python train.py --dataset="read English sentences (LibriTTS-R)" --encoder_norm="batchnorm" --encoder_stem="single" --encoder_widths=[128, 160, 200] --decoder_width=128 --decoder_prefix_bidirectional=false --decoder_tie_embeddings=false --optimizer="soap" --one_sided=true --adamw_lr_other_params=0.0011 --lr_schedule="linear"
Rows from block 3 of the text decoder of a small encoder-decoder audio transcriber, named by matrix and row number. Rows with one number belong to one neuron. Each number is 50 + 15 x the weight over its row's rms, rounded and kept within 0 to 99. All counts start at 0.
After each neuron's rows are labels from the 100 texts, of 14976, where the neuron reaches its highest value: "tokens" is the input token at the peak. Only what is clearly more common there than usual is listed. The data: read English sentences (LibriTTS-R). In brackets: how many of the 100.
# fc1: MLP up (decoder.blocks.3.mlp.fc1.weight, 512x128), inputs 0-127
# fc2: MLP down (decoder.blocks.3.mlp.fc2.weight, 128x512, transposed), outputs 0-127

fc1.357:73 59 67 67 58 57 29 72 31 34 47 27 20 36 37 41 38 50 52 43 57 39 70 35 70 89 58 54 70 35 66 57 69 43 54 45 62 74 64 64 41 59 39 45 51 45 51 89 41 58 56 45 41 53 63 28 29 39 43 45 61 60 13 60 44 67 37 49 75 39 43 56 78 66 49 28 39 43 38 58 17 69 46 49 62 44 54 61 45 50 30 48 35 55 57 41 56 29 68 65 52 56 60 67 69 49 61 75 69 79 63 56 57 53 74 80 60 33 39 59 36 27 38 39 70 39 44 64
fc2.357:44 61 46 50 59 72 46 56 60 39 33 99 55 45 59 69 73 58 45 68 49 27 29 52 67 54 46 48 41 32 49 38 62 69 59 55 51 47 34 55 54 49 42 51 44 58 44 67 80 56 66 43 55 26 49 46 69 39 35 39 60 71 57 47 72 63 26 22 58 38 43 68 52 49 29 45 78 31 61 38 25 47 33 71 76 37 50 62 65 13 20 52 59 56 24 57 63 35 46 33 43 53 40 56 53 47 12 17 58 31 52 54 45 59 51 64 47 50 23 36 32 57 31 56 41 39 46 62
tokens: "sea" (7)

fc1.330:41 62 38 42 78 64 70 42 22 43 44 65 51 38 41 60 53 66 32 49 56 60 25 55 46 65 45 48 28 57 58 37 43 74 50 34 40 73 27 52 59 68 62 16 78 61 45 50 14 56 58 24 53 20 84 58 56 33 55 68 49 63 48 56 44 49 58 60 47 68 45 47 56 40 57 28 45 57 34 54 55 51 26 64 51 71 45 49 23 66 59 50 39 34 57 20 23 24 82 46 55 68 53 38 59 44 48 18 36 33 42 80 35 37 52 53 58 30 71 60 40 29 61 71 53 54 44 55
fc2.330:61 29 39 69 54 55 34 63 74 63 31 29 44 46 62 51 37 58 54 60 54 16 78 48 61 25 57 35 37 38 61 48 69 64 37 31 51 53 38 48 52 32 59 39 26 35 84 43 55 57 44 63 39 54 39 51 65 64 61 28 25 47 65 47 55 57 24 43 65 25 56 57 73 65 58 42 27 51 67 55 55 86 56 25 62 46 45 38 60 50 53 61 32 49 39 47 43 91 22 48 64 59 40 68 81 51 58 91 49 70 56 58 46 44 36 67 59 57 40 50 54 56 41 34 73 33 28 34
tokens: "and" (21); "or" (18); "no" (13); "this" (7)

fc1.97:39 48 67 52 21 13 17 42 54 50 44 48 30 38 67 58 39 36 46 82 31 50 59 49 35 55 52 70 61 48 55 54 57 22 48 67 73 47 15 38 31 41 85 34 69 43 70 42 30 54 43 34 52 48 77 63 30 55 87 60 68 56 58 58 94 58 44 37 43 45 51 56 48 51 61 52 43 36 34 59 22 63 36 41 42 61 73 57 52 58 53 39 52 54 41 45 50 71 75 50 63 46 65 32 55 59 44 54 64 72 52 35 37 78 72 56 35 37 56 56 37 63 40 64 72 36 50 46
fc2.97:45 64 55 66 35 57 38 55 29 79 55 32 42 56 38 40 37 53 49 40 46 34 45 35 71 45 77 45 60 55 54 31 44 53 34 33 36 73 51 33 50 32 32 52 46 42 67 66 64 66 43 41 44 61 52 62 48 58 24 65 27 51 54 76 62 41 87 30 62 45 21 60 75 61 48 39 52 47 14 68 69 61 73 58 66 30 24 40 43 67 62 73 44 50 68 78 38 26 66 30 63 50 41 49 51 45 67 19 55 35 60 50 50 51 30 69 51 92 46 47 45 56 66 28 55 70 39 52
tokens: "and" (18); "very" (16); "of" (9)

fc1.113:28 64 51 49 54 33 51 47 75 40 75 56 47 61 44 36 66 51 49 63 91 38 40 22 77 59 55 38 64 55 50 85 46 31 31 29 58 61 49 10 11 65 66 32 51 50 52 47 11 58 47 57 50 39 47 46 35 51 52 54 31 71 59 65 52 47 53 57 40 55 81 55 55 35 63 69 35 19 44 74 41 61 71 60 48 40 61 33 60 56 53 38 58 59 49 33 57 52 67 55 50 78 59 63 69 37 61 53 85 41 42 56 50 62 72 55 49 62 55 75 36 54 49 83 47 48 37 48
fc2.113:47 63 45 24 46 43 39 28 61 57 42 38 40 57 65 58 23 57 61 48 26 53 54 82 39 28 59 30 49 46 42 34 51 61 62 71 36 64 69 45 60 61 30 60 47 61 65 26 69 45 40 34 35 57 46 61 56 64 45 54 41 44 36 49 80 31 38 73 54 44 69 36 35 34 37 59 59 63 53 40 71 33 35 63 25 47 70 79 35 61 54 71 56 34 83 97 75 66 56 52 39 62 34 63 58 55 53 51 77 49 36 55 72 46 53 35 40 75 60 28 33 58 65 56 49 80 60 43
tokens: "for" (61); "or" (11); "is" (7)

fc1.115:59 49 64 38 26 46 35 44 52 29 58 73 43 59 48 66 58 82 47 54 48 37 47 55 33 38 65 57 72 33 64 58 22 48 52 26 61 57 39 31 70 90 54 50 49 59 57 43 39 68 58 53 59 60 59 20 43 28 52 48 54 18 59 69 57 32 93 28 41 60 64 56 41 43 36 71 65 45 46 16 66 41 71 42 57 37 65 22 45 61 27 44 75 67 42 62 71 36 78 45 48 54 65 61 45 51 46 29 24 47 53 22 45 49 82 58 53 67 60 46 43 45 49 34 62 54 40 51
fc2.115:57 29 97 43 57 49 29 34 32 36 21 11 61 33 40 42 53 61 45 55 69 37 19 55 71 60 83 54 78 46 76 48 45 50 54 74 35 42 54 48 46 62 54 60 55 51 34 46 64 50 36 70 42 58 41 47 43 63 55 50 45 24 27 38 37 34 52 70 37 30 55 44 51 51 46 68 52 51 59 46 65 47 63 49 45 53 58 49 62 53 68 22 57 11 65 41 19 70 63 67 43 39 50 46 47 66 49 62 54 25 57 54 26 31 27 74 41 59 28 48 20 41 38 62 48 56 47 56
tokens: "it" (48); "he" (30)

fc1.324:55 57 39 21 49 67 66 39 66 27 26 35 60 54 36 54 45 58 25 46 58 71 26 54 63 31 79 77 26 62 33 67 60 77 69 58 62 39 47 54 67 72 58 64 48 39 59 45 24 62 27 34 68 37 61 36 36 53 32 54 55 59 63 38 61 39 27 35 39 67 46 42 63 33 63 54 36 78 57 29 75 54 41 75 57 57 44 59 48 61 36 54 12 47 47 64 31 31 49 64 25 47 25 60 68 60 60 66 57 28 34 52 34 53 68 65 38 48 74 45 38 43 54 36 25 38 53 56
fc2.324:57 41 46 96 56 46 20 65 27 69 57 44 36 42 70 33 51 64 59 56 33 47 44 49 61 45 34 23 68 34 62 34 46 43 50 45 30 71 58 48 30 33 41 44 59 57 37 63 72 28 67 52 34 57 47 64 46 51 71 60 38 40 27 71 13 66 76 65 76 52 61 69 27 43 39 38 43 58 37 53 15 44 54 30 36 65 55 49 65 56 71 59 68 43 47 48 69 78 44 45 45 67 58 31 37 40 39 48 31 61 62 51 60 33 40 34 67 72 13 41 59 36 51 71 57 36 47 50
tokens: "it" (16); "i" (12)

fc1.80:70 49 67 60 65 57 26 53 51 44 46 67 49 67 51 28 51 58 58 26 53 67 54 11 75 58 77 52 64 37 49 50 47 54 62 46 62 68 23 33 51 25 44 64 35 50 39 47 34 70 46 47 46 72 38 36 30 95 43 41 52 60 30 66 56 61 40 54 51 61 69 52 46 68 25 58 29 57 58 32 64 47 52 36 49 37 57 39 41 30 28 46 49 27 36 87 65 69 51 53 36 72 46 44 36 50 33 67 80 20 60 30 60 65 62 32 46 41 37 63 46 51 17 36 40 74 47 59
fc2.80:36 31 37 36 68 32 52 62 55 55 60 65 35 35 60 43 31 48 47 66 28 20 92 78 52 58 35 59 42 67 28 42 33 38 54 76 80 40 72 21 53 46 63 47 45 73 49 70 48 41 44 73 62 60 45 34 32 32 68 48 47 59 47 71 57 26 61 53 38 45 60 51 84 38 63 64 63 46 38 38 41 33 88 27 32 42 51 30 44 49 36 40 25 38 64 55 52 46 47 29 37 58 48 57 35 46 56 67 51 55 34 49 51 54 58 37 22 50 18 66 25 43 74 53 46 52 50 60
tokens: "more" (13); "allowed" (13); "not" (9)

fc1.10:44 64 44 47 32 52 49 53 61 63 52 62 65 39 51 42 57 36 82 62 68 39 14 36 33 44 86 46 57 46 61 37 39 34 27 72 66 42 45 41 42 46 65 42 46 61 72 54 51 56 43 31 41 67 34 44 44 57 33 46 51 40 51 42 57 64 03 47 75 34 27 56 53 46 74 60 67 42 35 75 45 37 44 64 25 56 39 66 41 32 51 59 52 63 44 61 49 43 59 50 52 64 82 17 30 52 62 63 37 57 61 65 36 53 65 99 34 66 47 60 38 67 50 60 69 45 30 35
fc2.10:43 28 66 60 64 42 21 46 73 37 59 34 50 71 33 45 35 82 56 56 61 53 40 57 52 44 55 56 66 71 45 41 44 37 43 48 46 57 52 33 49 32 68 68 64 58 44 58 62 65 61 45 69 88 69 47 54 95 32 44 78 70 69 83 50 45 57 34 44 34 38 46 46 45 44 41 32 45 21 53 51 29 74 72 41 50 56 85 72 33 56 53 59 35 76 39 42 57 41 64 50 69 56 46 66 58 58 72 46 66 29 22 26 42 65 51 43 68 71 51 35 58 56 54 68 34 36 55
tokens: "did" (19); "<end>" (17); "do" (13); "of" (12)

fc1.255:63 64 59 31 65 39 47 36 60 42 41 43 56 36 77 37 30 55 64 47 59 52 51 65 54 26 71 36 73 48 62 50 40 40 30 66 44 40 69 30 53 52 50 42 64 55 55 47 57 45 38 88 48 19 48 34 45 52 59 59 59 29 81 42 55 50 69 46 45 29 98 41 39 70 58 44 08 48 48 47 49 66 41 57 45 37 55 38 45 12 45 66 40 75 62 12 43 53 42 34 34 39 63 40 52 93 29 47 49 80 34 63 50 32 57 54 50 67 42 43 51 38 59 60 59 53 56 36
fc2.255:69 51 61 73 19 38 70 59 44 57 94 56 40 22 69 55 30 22 59 29 41 67 63 44 59 37 54 45 50 56 53 74 62 49 39 30 63 52 33 44 32 41 41 38 19 54 58 46 57 40 61 69 37 46 46 59 45 47 47 56 41 63 66 75 19 75 57 48 79 51 42 78 44 14 43 57 64 72 41 54 32 78 28 52 60 34 54 62 51 32 25 29 50 69 41 43 35 49 62 43 51 39 42 46 71 26 42 34 53 36 53 40 55 55 54 28 55 63 48 41 57 58 87 43 66 60 59 40
tokens: "more" (17); "was" (12); "cried" (8)

fc1.369:58 25 70 34 26 56 54 54 39 89 49 27 39 54 73 58 16 83 71 62 67 67 56 52 34 40 49 50 69 45 50 46 48 51 50 33 60 64 76 79 22 43 23 40 68 67 38 52 46 58 44 36 72 68 39 56 58 35 45 45 48 53 47 58 59 48 40 33 65 54 59 40 45 57 50 48 56 58 58 42 74 35 49 48 42 29 71 37 03 47 38 41 43 59 51 47 29 42 45 56 44 66 38 16 54 23 41 70 65 37 33 61 31 40 35 23 61 45 42 32 21 43 66 35 47 62 62 51
fc2.369:42 61 61 63 52 39 35 48 54 41 47 69 29 52 48 62 41 35 85 56 24 45 11 54 40 39 70 53 38 62 43 50 48 65 36 38 41 35 50 35 50 53 53 50 46 49 65 61 34 70 40 80 29 46 39 39 37 59 46 32 41 79 75 62 46 22 43 86 47 75 34 56 59 31 37 72 31 36 54 69 28 34 34 46 61 66 39 53 65 22 46 57 68 37 57 38 65 46 65 58 56 24 68 82 46 40 89 27 31 54 60 47 51 49 74 43 58 51 51 61 49 48 23 27 43 46 41 56
tokens: "<end>" (47)

fc1.406:56 74 32 46 38 62 49 43 56 44 45 51 62 50 35 38 53 53 46 53 52 34 76 41 54 44 57 50 63 56 70 66 63 62 65 57 68 71 48 58 55 76 39 42 39 43 40 36 48 37 32 48 28 51 25 29 49 55 49 42 32 11 41 72 59 38 37 14 56 44 52 13 90 36 46 48 52 64 67 15 71 66 79 69 75 40 43 42 52 29 39 76 43 55 26 58 65 60 46 84 43 36 54 40 38 56 63 45 56 52 55 81 35 54 35 47 38 36 30 22 33 47 59 48 68 37 50 51
fc2.406:32 23 69 34 61 28 69 42 80 46 65 51 41 56 55 29 53 73 48 72 61 13 61 38 31 55 25 34 25 53 52 62 32 60 53 61 55 63 57 47 57 57 37 27 47 23 90 67 65 41 58 77 28 51 46 30 47 52 36 39 43 29 64 42 44 46 62 54 47 57 82 54 59 41 62 45 44 22 56 45 50 72 63 30 54 48 67 87 69 51 69 53 46 44 34 47 68 49 28 28 68 35 49 57 46 47 39 71 33 37 50 22 39 35 59 65 43 70 50 52 44 41 47 55 51 80 61 57
tokens: "one" (44); "anyone" (10); "man" (7)

fc1.253:24 81 60 45 41 85 33 64 42 52 79 68 80 42 53 48 52 35 54 64 46 61 60 25 63 57 49 70 55 52 52 66 57 52 57 46 54 55 63 33 35 46 44 45 60 48 70 55 36 78 48 27 39 44 38 56 41 16 50 54 57 66 76 34 32 45 45 42 67 32 39 60 54 29 72 22 49 44 38 27 63 54 53 68 35 62 46 56 32 36 21 42 56 57 65 54 71 61 99 49 33 52 42 68 61 50 65 57 24 26 57 54 42 38 57 34 14 52 40 66 57 61 54 60 59 39 39 57
fc2.253:33 46 29 37 48 52 46 51 20 54 48 08 34 54 21 65 38 60 45 51 59 37 33 59 58 23 42 74 48 64 42 44 43 38 37 59 26 32 32 41 43 64 68 33 37 52 51 31 66 28 29 56 71 56 49 65 48 57 46 59 58 23 62 41 55 62 44 65 37 46 72 69 44 57 56 58 41 62 51 38 19 48 61 52 40 55 16 48 75 57 58 47 67 64 48 26 41 30 51 67 44 36 46 15 35 50 53 62 54 41 49 29 86 50 49 86 50 65 82 30 41 50 73 32 61 42 63 46
tokens: "it" (48); "a" (7)

fc1.44:75 57 94 14 49 36 49 51 57 49 62 47 52 31 25 62 83 55 45 83 49 47 53 45 58 55 88 18 66 58 63 72 52 39 54 50 41 62 22 69 41 53 27 40 31 43 58 58 14 65 58 32 50 46 63 50 47 49 65 57 49 47 38 38 28 68 50 45 57 58 36 40 56 59 51 58 68 31 32 56 22 59 36 65 82 52 60 27 51 39 68 59 46 60 63 64 17 49 34 65 36 50 44 49 57 55 69 51 51 47 51 42 51 50 34 73 57 72 42 26 25 47 74 41 41 50 60 59
fc2.44:69 42 80 53 42 71 43 33 64 43 51 69 66 29 17 46 79 39 51 48 43 56 47 59 66 44 51 29 63 38 88 47 45 56 66 69 43 50 48 54 56 48 48 23 45 48 42 54 57 35 51 42 57 49 67 55 50 43 65 51 74 44 38 77 53 40 63 51 56 48 43 35 68 69 39 53 59 35 46 50 50 33 46 41 46 66 71 47 44 46 30 44 29 42 60 99 46 55 38 75 39 66 55 60 54 52 72 27 82 49 20 80 56 32 41 46 48 88 42 45 24 74 49 73 27 43 54 41
tokens: "and" (99)

fc1.235:76 49 58 63 52 33 38 53 49 63 41 50 59 54 63 37 69 50 56 71 70 71 43 40 48 58 37 58 52 50 56 32 47 68 43 26 63 46 45 33 53 55 21 45 37 65 60 34 60 63 50 24 65 55 72 55 17 28 41 45 68 40 54 60 58 49 36 49 16 69 68 41 93 35 52 71 51 49 51 38 53 71 59 75 72 41 50 33 34 46 41 76 89 53 73 49 42 42 64 34 39 56 39 55 64 41 50 29 54 51 58 39 74 73 55 04 51 45 19 24 53 65 58 54 58 53 35 56
fc2.235:30 50 59 60 31 60 56 38 51 42 47 66 96 29 56 50 52 37 40 68 44 34 68 53 35 61 76 31 51 50 66 41 54 63 26 60 77 30 50 49 55 22 62 54 59 56 63 58 71 45 35 54 48 77 45 24 52 57 59 49 49 60 43 37 36 45 45 72 78 36 62 55 32 45 43 37 53 41 07 35 68 54 34 61 63 41 62 73 56 78 63 53 44 21 46 58 56 42 71 35 40 32 59 15 53 26 40 42 38 66 58 79 64 32 60 47 39 35 59 50 70 59 52 50 35 74 69 36
tokens: "for" (11); "something" (11); "him" (11)

fc1.147:60 36 45 13 66 37 30 57 47 45 37 67 55 34 16 48 38 44 41 32 34 48 25 31 45 50 59 50 51 59 57 50 37 53 71 70 45 41 58 41 57 47 33 38 70 37 62 48 28 36 39 51 39 46 61 58 61 45 35 21 61 45 33 85 57 64 57 58 34 50 48 60 35 47 62 66 38 66 66 67 39 85 31 59 56 51 33 28 38 70 40 52 52 50 27 62 69 37 66 41 80 80 23 19 51 51 62 51 61 56 50 41 43 67 49 82 30 35 63 39 71 53 48 55 88 40 40 69
fc2.147:40 30 31 74 54 39 50 32 50 65 65 48 51 59 47 41 49 17 45 33 62 25 66 58 49 21 67 61 38 62 34 56 69 51 40 23 43 74 32 62 54 27 58 55 13 60 49 63 73 56 49 46 53 64 62 29 35 80 54 52 31 48 71 20 33 34 61 50 31 35 48 62 81 74 49 40 54 31 31 46 45 35 63 30 43 64 72 60 71 38 35 41 42 35 66 37 39 56 32 57 34 42 49 75 53 42 34 25 33 37 64 53 27 32 56 55 75 59 43 57 56 52 72 56 37 55 44 28
tokens: "and" (53); "house" (9)

fc1.277:47 57 42 50 66 41 33 61 60 59 64 54 79 90 69 55 43 64 57 51 40 53 36 53 50 30 70 23 60 53 49 55 57 44 48 33 37 46 61 38 31 67 61 48 34 24 58 45 33 51 57 26 31 59 60 28 29 68 53 55 38 44 60 47 48 12 63 29 58 46 44 30 30 71 48 24 37 50 76 45 67 48 42 58 76 93 54 12 54 56 59 28 48 68 72 54 81 39 74 49 39 44 54 66 50 64 37 46 34 39 61 40 48 38 21 52 45 37 66 55 70 53 42 75 39 48 36 45
fc2.277:50 57 34 33 52 49 58 34 39 38 20 43 48 33 49 59 36 49 62 24 74 48 47 51 74 55 57 64 66 57 60 69 44 34 46 47 64 34 41 61 44 46 54 18 41 36 42 46 48 62 61 65 74 46 57 56 50 39 38 65 59 30 36 50 72 38 34 52 17 24 50 52 80 56 57 64 86 26 68 61 45 57 73 58 52 32 58 53 75 53 40 59 50 58 53 44 38 67 31 55 57 62 48 46 52 38 34 15 50 32 50 72 21 81 72 44 28 75 47 99 50 39 42 50 45 39 69 48
tokens: "it" (19); "us" (11); "able" (7)

fc1.227:66 29 53 39 39 44 48 63 26 39 76 62 74 49 53 43 47 41 53 57 44 63 43 46 58 48 84 27 62 58 45 83 45 28 28 43 57 69 18 35 68 59 42 48 50 58 50 26 63 51 63 65 42 54 57 63 54 57 21 43 33 44 63 33 49 49 29 63 27 54 46 15 24 82 38 75 73 58 31 50 52 46 61 32 54 54 65 61 53 56 48 45 39 48 58 60 50 27 57 51 53 63 32 44 53 58 50 66 80 24 56 67 50 56 38 92 38 36 38 01 48 49 43 55 48 68 45 52
fc2.227:49 53 44 64 58 52 44 32 52 26 50 75 51 27 59 55 64 47 52 35 45 29 65 73 60 66 37 50 46 43 55 31 51 76 49 55 45 41 76 66 33 57 40 58 53 39 56 94 34 54 37 32 52 21 22 41 77 47 85 35 35 56 35 57 35 36 54 32 78 60 62 52 68 57 60 50 38 47 73 53 39 14 41 42 55 37 74 72 60 50 26 58 57 55 42 41 48 77 45 47 54 46 58 73 39 19 37 43 50 74 21 48 65 47 64 27 53 63 59 72 39 49 64 40 58 18 39 46
tokens: "it" (36); "make" (18); "with" (18)

fc1.396:67 58 70 31 48 51 54 57 58 81 63 40 51 38 46 42 78 88 79 30 33 62 51 56 54 41 62 30 70 35 75 50 57 81 71 35 22 29 54 47 48 61 29 43 45 43 48 43 39 59 40 45 56 43 88 38 33 61 42 38 54 49 52 50 69 48 46 49 55 67 65 42 53 68 61 57 46 40 49 40 46 52 58 54 45 49 54 30 42 55 56 65 41 59 75 29 35 47 60 72 55 71 57 58 80 88 36 57 57 58 27 51 65 73 48 57 26 44 10 25 51 48 61 70 78 73 55 44
fc2.396:23 57 44 40 49 40 47 64 51 18 68 48 61 71 51 52 47 09 41 63 54 32 27 53 14 52 49 33 32 25 53 36 50 25 31 35 84 47 35 81 53 37 39 29 16 48 48 50 68 48 44 58 50 66 38 48 69 62 40 66 34 55 45 51 34 57 66 50 62 47 43 60 68 37 64 42 71 74 37 72 55 52 39 40 51 48 54 66 49 35 50 33 60 44 41 60 65 48 68 39 34 31 52 41 26 51 53 44 42 49 60 41 21 23 70 28 58 58 72 67 64 17 45 38 41 25 56 52
tokens: "<end>" (35); "me" (15)

fc1.487:53 28 45 55 43 51 59 70 54 30 52 38 79 50 37 48 42 45 34 31 66 78 36 30 56 44 56 50 69 50 53 36 55 61 58 34 33 58 84 51 34 27 37 30 32 47 49 54 32 56 34 75 47 49 61 59 60 71 47 54 35 52 30 40 54 69 38 13 33 76 35 51 59 53 61 58 51 59 67 34 40 60 71 48 37 52 25 43 69 52 55 42 21 33 18 56 31 46 46 72 37 54 71 41 44 87 50 48 43 31 49 38 44 62 65 60 10 45 25 35 64 66 66 76 69 37 64 58
fc2.487:51 82 32 51 65 21 50 46 63 25 38 69 32 31 54 33 37 60 67 60 41 40 70 57 47 42 54 63 22 35 47 48 54 55 44 53 66 30 49 53 69 74 37 38 65 50 55 21 50 30 50 29 69 62 33 25 26 37 76 50 56 38 75 45 48 38 71 91 63 41 59 71 53 58 52 46 51 45 15 60 50 42 20 62 57 49 54 62 40 44 40 78 62 53 59 51 69 42 63 28 43 48 45 69 49 39 50 57 52 48 58 42 42 52 32 51 83 71 79 81 26 50 33 39 41 56 54 66
tokens: "did" (12); "most" (11); "any" (7)

fc1.383:66 51 59 52 39 60 43 50 65 48 14 69 79 48 59 55 52 42 47 56 81 61 30 31 51 33 77 61 50 50 51 21 70 47 65 61 71 60 60 41 35 26 34 35 62 36 52 46 37 54 42 43 46 31 58 34 59 44 43 55 51 57 75 70 53 25 47 52 88 37 21 35 46 55 61 35 52 50 35 19 65 41 77 50 56 55 49 74 62 48 61 21 65 38 39 51 54 46 65 45 89 36 54 46 33 67 42 76 50 44 84 46 61 42 60 19 50 46 48 56 71 56 84 45 41 47 33 56
fc2.383:77 61 58 65 62 33 63 39 61 53 66 43 40 59 51 21 56 39 52 33 56 24 34 46 51 20 68 45 39 73 48 86 33 56 32 67 29 47 58 41 68 73 49 56 46 38 61 26 46 53 48 39 54 41 30 51 42 48 54 55 83 77 44 65 59 59 46 24 36 32 72 69 53 51 72 43 36 64 31 35 48 66 29 40 30 62 30 58 63 73 68 44 60 79 44 43 42 68 61 68 56 53 86 44 34 52 71 55 38 37 70 47 36 68 22 53 33 41 40 34 61 75 39 50 39 46 47 67
tokens: "it" (34)

fc1.243:72 27 62 74 41 39 31 64 49 55 51 56 46 67 50 31 41 58 72 54 13 52 76 36 44 60 49 62 42 35 53 56 21 68 55 44 42 60 81 25 70 47 28 40 61 50 44 40 50 68 37 37 36 54 54 67 26 70 74 67 76 48 59 23 26 31 49 36 37 49 31 47 62 47 39 57 42 49 47 54 35 33 67 59 57 29 32 31 41 41 69 54 52 59 67 24 53 24 30 44 48 56 47 55 57 40 26 72 45 76 46 46 68 29 43 63 69 58 49 43 54 66 99 38 36 43 50 47
fc2.243:61 65 38 35 57 54 56 42 37 66 51 14 48 39 51 53 46 65 44 51 70 65 33 43 29 39 61 44 55 68 35 33 73 41 25 27 67 73 33 68 32 75 57 41 39 72 88 35 71 38 81 71 65 41 63 44 54 58 49 46 27 33 59 59 50 67 29 74 33 37 63 50 43 32 53 38 60 44 50 22 36 53 56 50 51 90 51 63 51 51 40 60 54 26 32 76 57 42 64 56 40 53 73 56 42 62 49 41 21 41 56 22 61 66 43 65 42 53 55 60 50 26 20 34 65 57 51 59
tokens: "one" (43); "you" (19); "that" (15); "and" (8)

fc1.272:37 37 35 27 22 49 53 34 30 53 45 50 49 42 46 46 58 56 44 30 23 31 65 55 40 66 52 21 88 42 65 46 55 58 56 71 64 66 55 42 61 44 32 54 32 52 40 45 63 60 50 63 53 66 47 31 70 09 60 52 46 82 31 86 43 34 62 36 58 27 51 66 51 38 66 56 48 59 58 60 69 59 28 81 46 63 48 51 50 44 52 62 31 50 47 43 40 55 39 53 81 39 49 42 63 77 45 65 59 31 21 69 34 72 24 65 25 54 59 54 56 64 19 55 34 41 66 48
fc2.272:52 51 34 50 62 42 43 47 64 63 49 67 56 81 51 34 44 77 55 38 79 74 50 24 49 49 49 46 35 47 47 51 31 37 54 37 24 68 25 42 76 54 35 48 37 40 45 49 47 45 55 49 60 31 41 62 53 70 66 34 44 49 75 25 34 75 37 60 35 54 59 47 75 58 44 62 04 48 56 64 43 41 72 62 48 66 48 35 63 41 17 53 54 48 55 59 59 63 62 50 06 59 17 64 60 53 58 28 57 42 54 19 76 24 77 59 56 49 62 48 74 50 65 44 46 66 47 35
tokens: "and" (40); "he" (9)

fc1.38:41 48 60 51 69 57 80 44 49 46 75 46 35 58 52 56 57 16 55 46 52 77 49 78 27 55 44 44 71 43 69 51 48 38 82 66 39 51 63 52 61 42 50 35 18 66 47 48 63 47 59 36 46 60 79 83 80 25 33 52 47 47 31 43 27 57 41 51 47 69 78 63 35 68 43 42 53 49 50 49 60 56 40 54 63 56 61 46 39 63 39 30 76 32 49 25 43 41 26 63 66 53 76 42 58 67 73 05 68 54 45 39 48 72 33 50 30 21 46 32 57 51 46 52 52 32 59 35
fc2.38:22 42 14 46 52 35 37 54 50 64 49 46 33 38 55 62 42 72 47 38 39 47 67 41 51 30 69 37 14 45 26 54 58 55 32 44 49 45 36 65 19 51 25 66 70 36 58 45 42 55 44 27 49 42 33 46 27 68 45 29 56 58 72 56 67 06 75 58 57 38 70 59 71 23 54 58 37 53 46 51 30 56 64 28 44 63 43 60 45 36 51 49 33 38 66 81 66 69 55 35 38 44 35 39 43 63 54 63 20 32 44 42 60 66 48 54 58 91 67 51 41 50 76 49 59 61 48 43
tokens: "and" (25)

fc1.164:31 35 59 87 35 63 56 47 43 56 52 66 61 34 26 51 60 43 45 56 31 68 38 39 43 53 79 49 73 44 79 80 41 50 70 75 63 52 64 50 56 28 51 66 45 59 49 37 51 35 52 45 47 40 55 41 26 23 20 45 59 80 47 75 50 32 28 35 51 54 59 63 59 50 61 52 48 45 63 00 61 44 33 49 42 51 82 67 57 34 37 69 42 53 53 64 49 32 31 39 67 32 47 54 55 60 78 43 41 43 34 57 29 49 51 41 17 58 53 67 60 48 55 76 58 24 50 55
fc2.164:46 65 58 28 54 45 65 62 35 58 60 55 43 61 55 77 63 76 39 58 41 82 27 59 71 65 56 55 43 43 44 58 52 90 51 51 30 58 21 35 43 57 69 40 43 39 49 37 82 32 35 56 40 38 65 53 67 48 38 70 33 25 48 47 30 50 55 41 43 49 43 28 30 24 76 56 59 55 44 41 44 59 46 47 52 41 57 72 43 66 52 36 43 58 64 39 45 35 52 55 64 05 37 50 34 53 45 36 70 35 53 33 68 34 44 52 73 80 87 41 43 58 40 47 28 83 70 36
tokens: "it" (7)

fc1.296:54 37 56 35 26 66 53 65 60 58 52 46 33 45 39 38 42 61 13 66 45 43 53 28 66 46 48 67 73 52 28 28 38 38 81 29 53 75 72 46 52 59 32 44 43 80 40 29 61 68 38 53 49 71 52 56 60 38 30 44 66 53 30 76 67 57 59 54 19 48 57 74 67 60 65 54 55 49 65 58 58 35 37 86 33 42 46 63 09 50 31 34 49 55 15 62 67 62 54 69 32 48 61 36 62 47 57 68 32 25 54 64 42 33 39 52 60 65 63 46 59 56 35 59 68 37 38 56
fc2.296:46 66 41 73 45 29 36 25 62 57 21 48 52 70 54 49 63 28 67 54 64 48 40 58 53 13 61 68 40 40 44 36 32 61 59 57 41 11 56 34 44 49 57 42 70 15 74 53 36 38 60 37 44 39 44 37 36 82 55 48 21 32 60 65 35 40 59 52 49 26 39 45 58 48 53 61 13 72 30 52 43 67 22 10 57 54 55 70 71 29 43 55 43 44 64 54 42 52 15 57 71 65 33 43 32 62 42 48 41 53 70 64 52 38 40 51 57 57 42 47 69 56 38 40 42 61 62 55
tokens: "one" (14); "those" (14); "most" (7)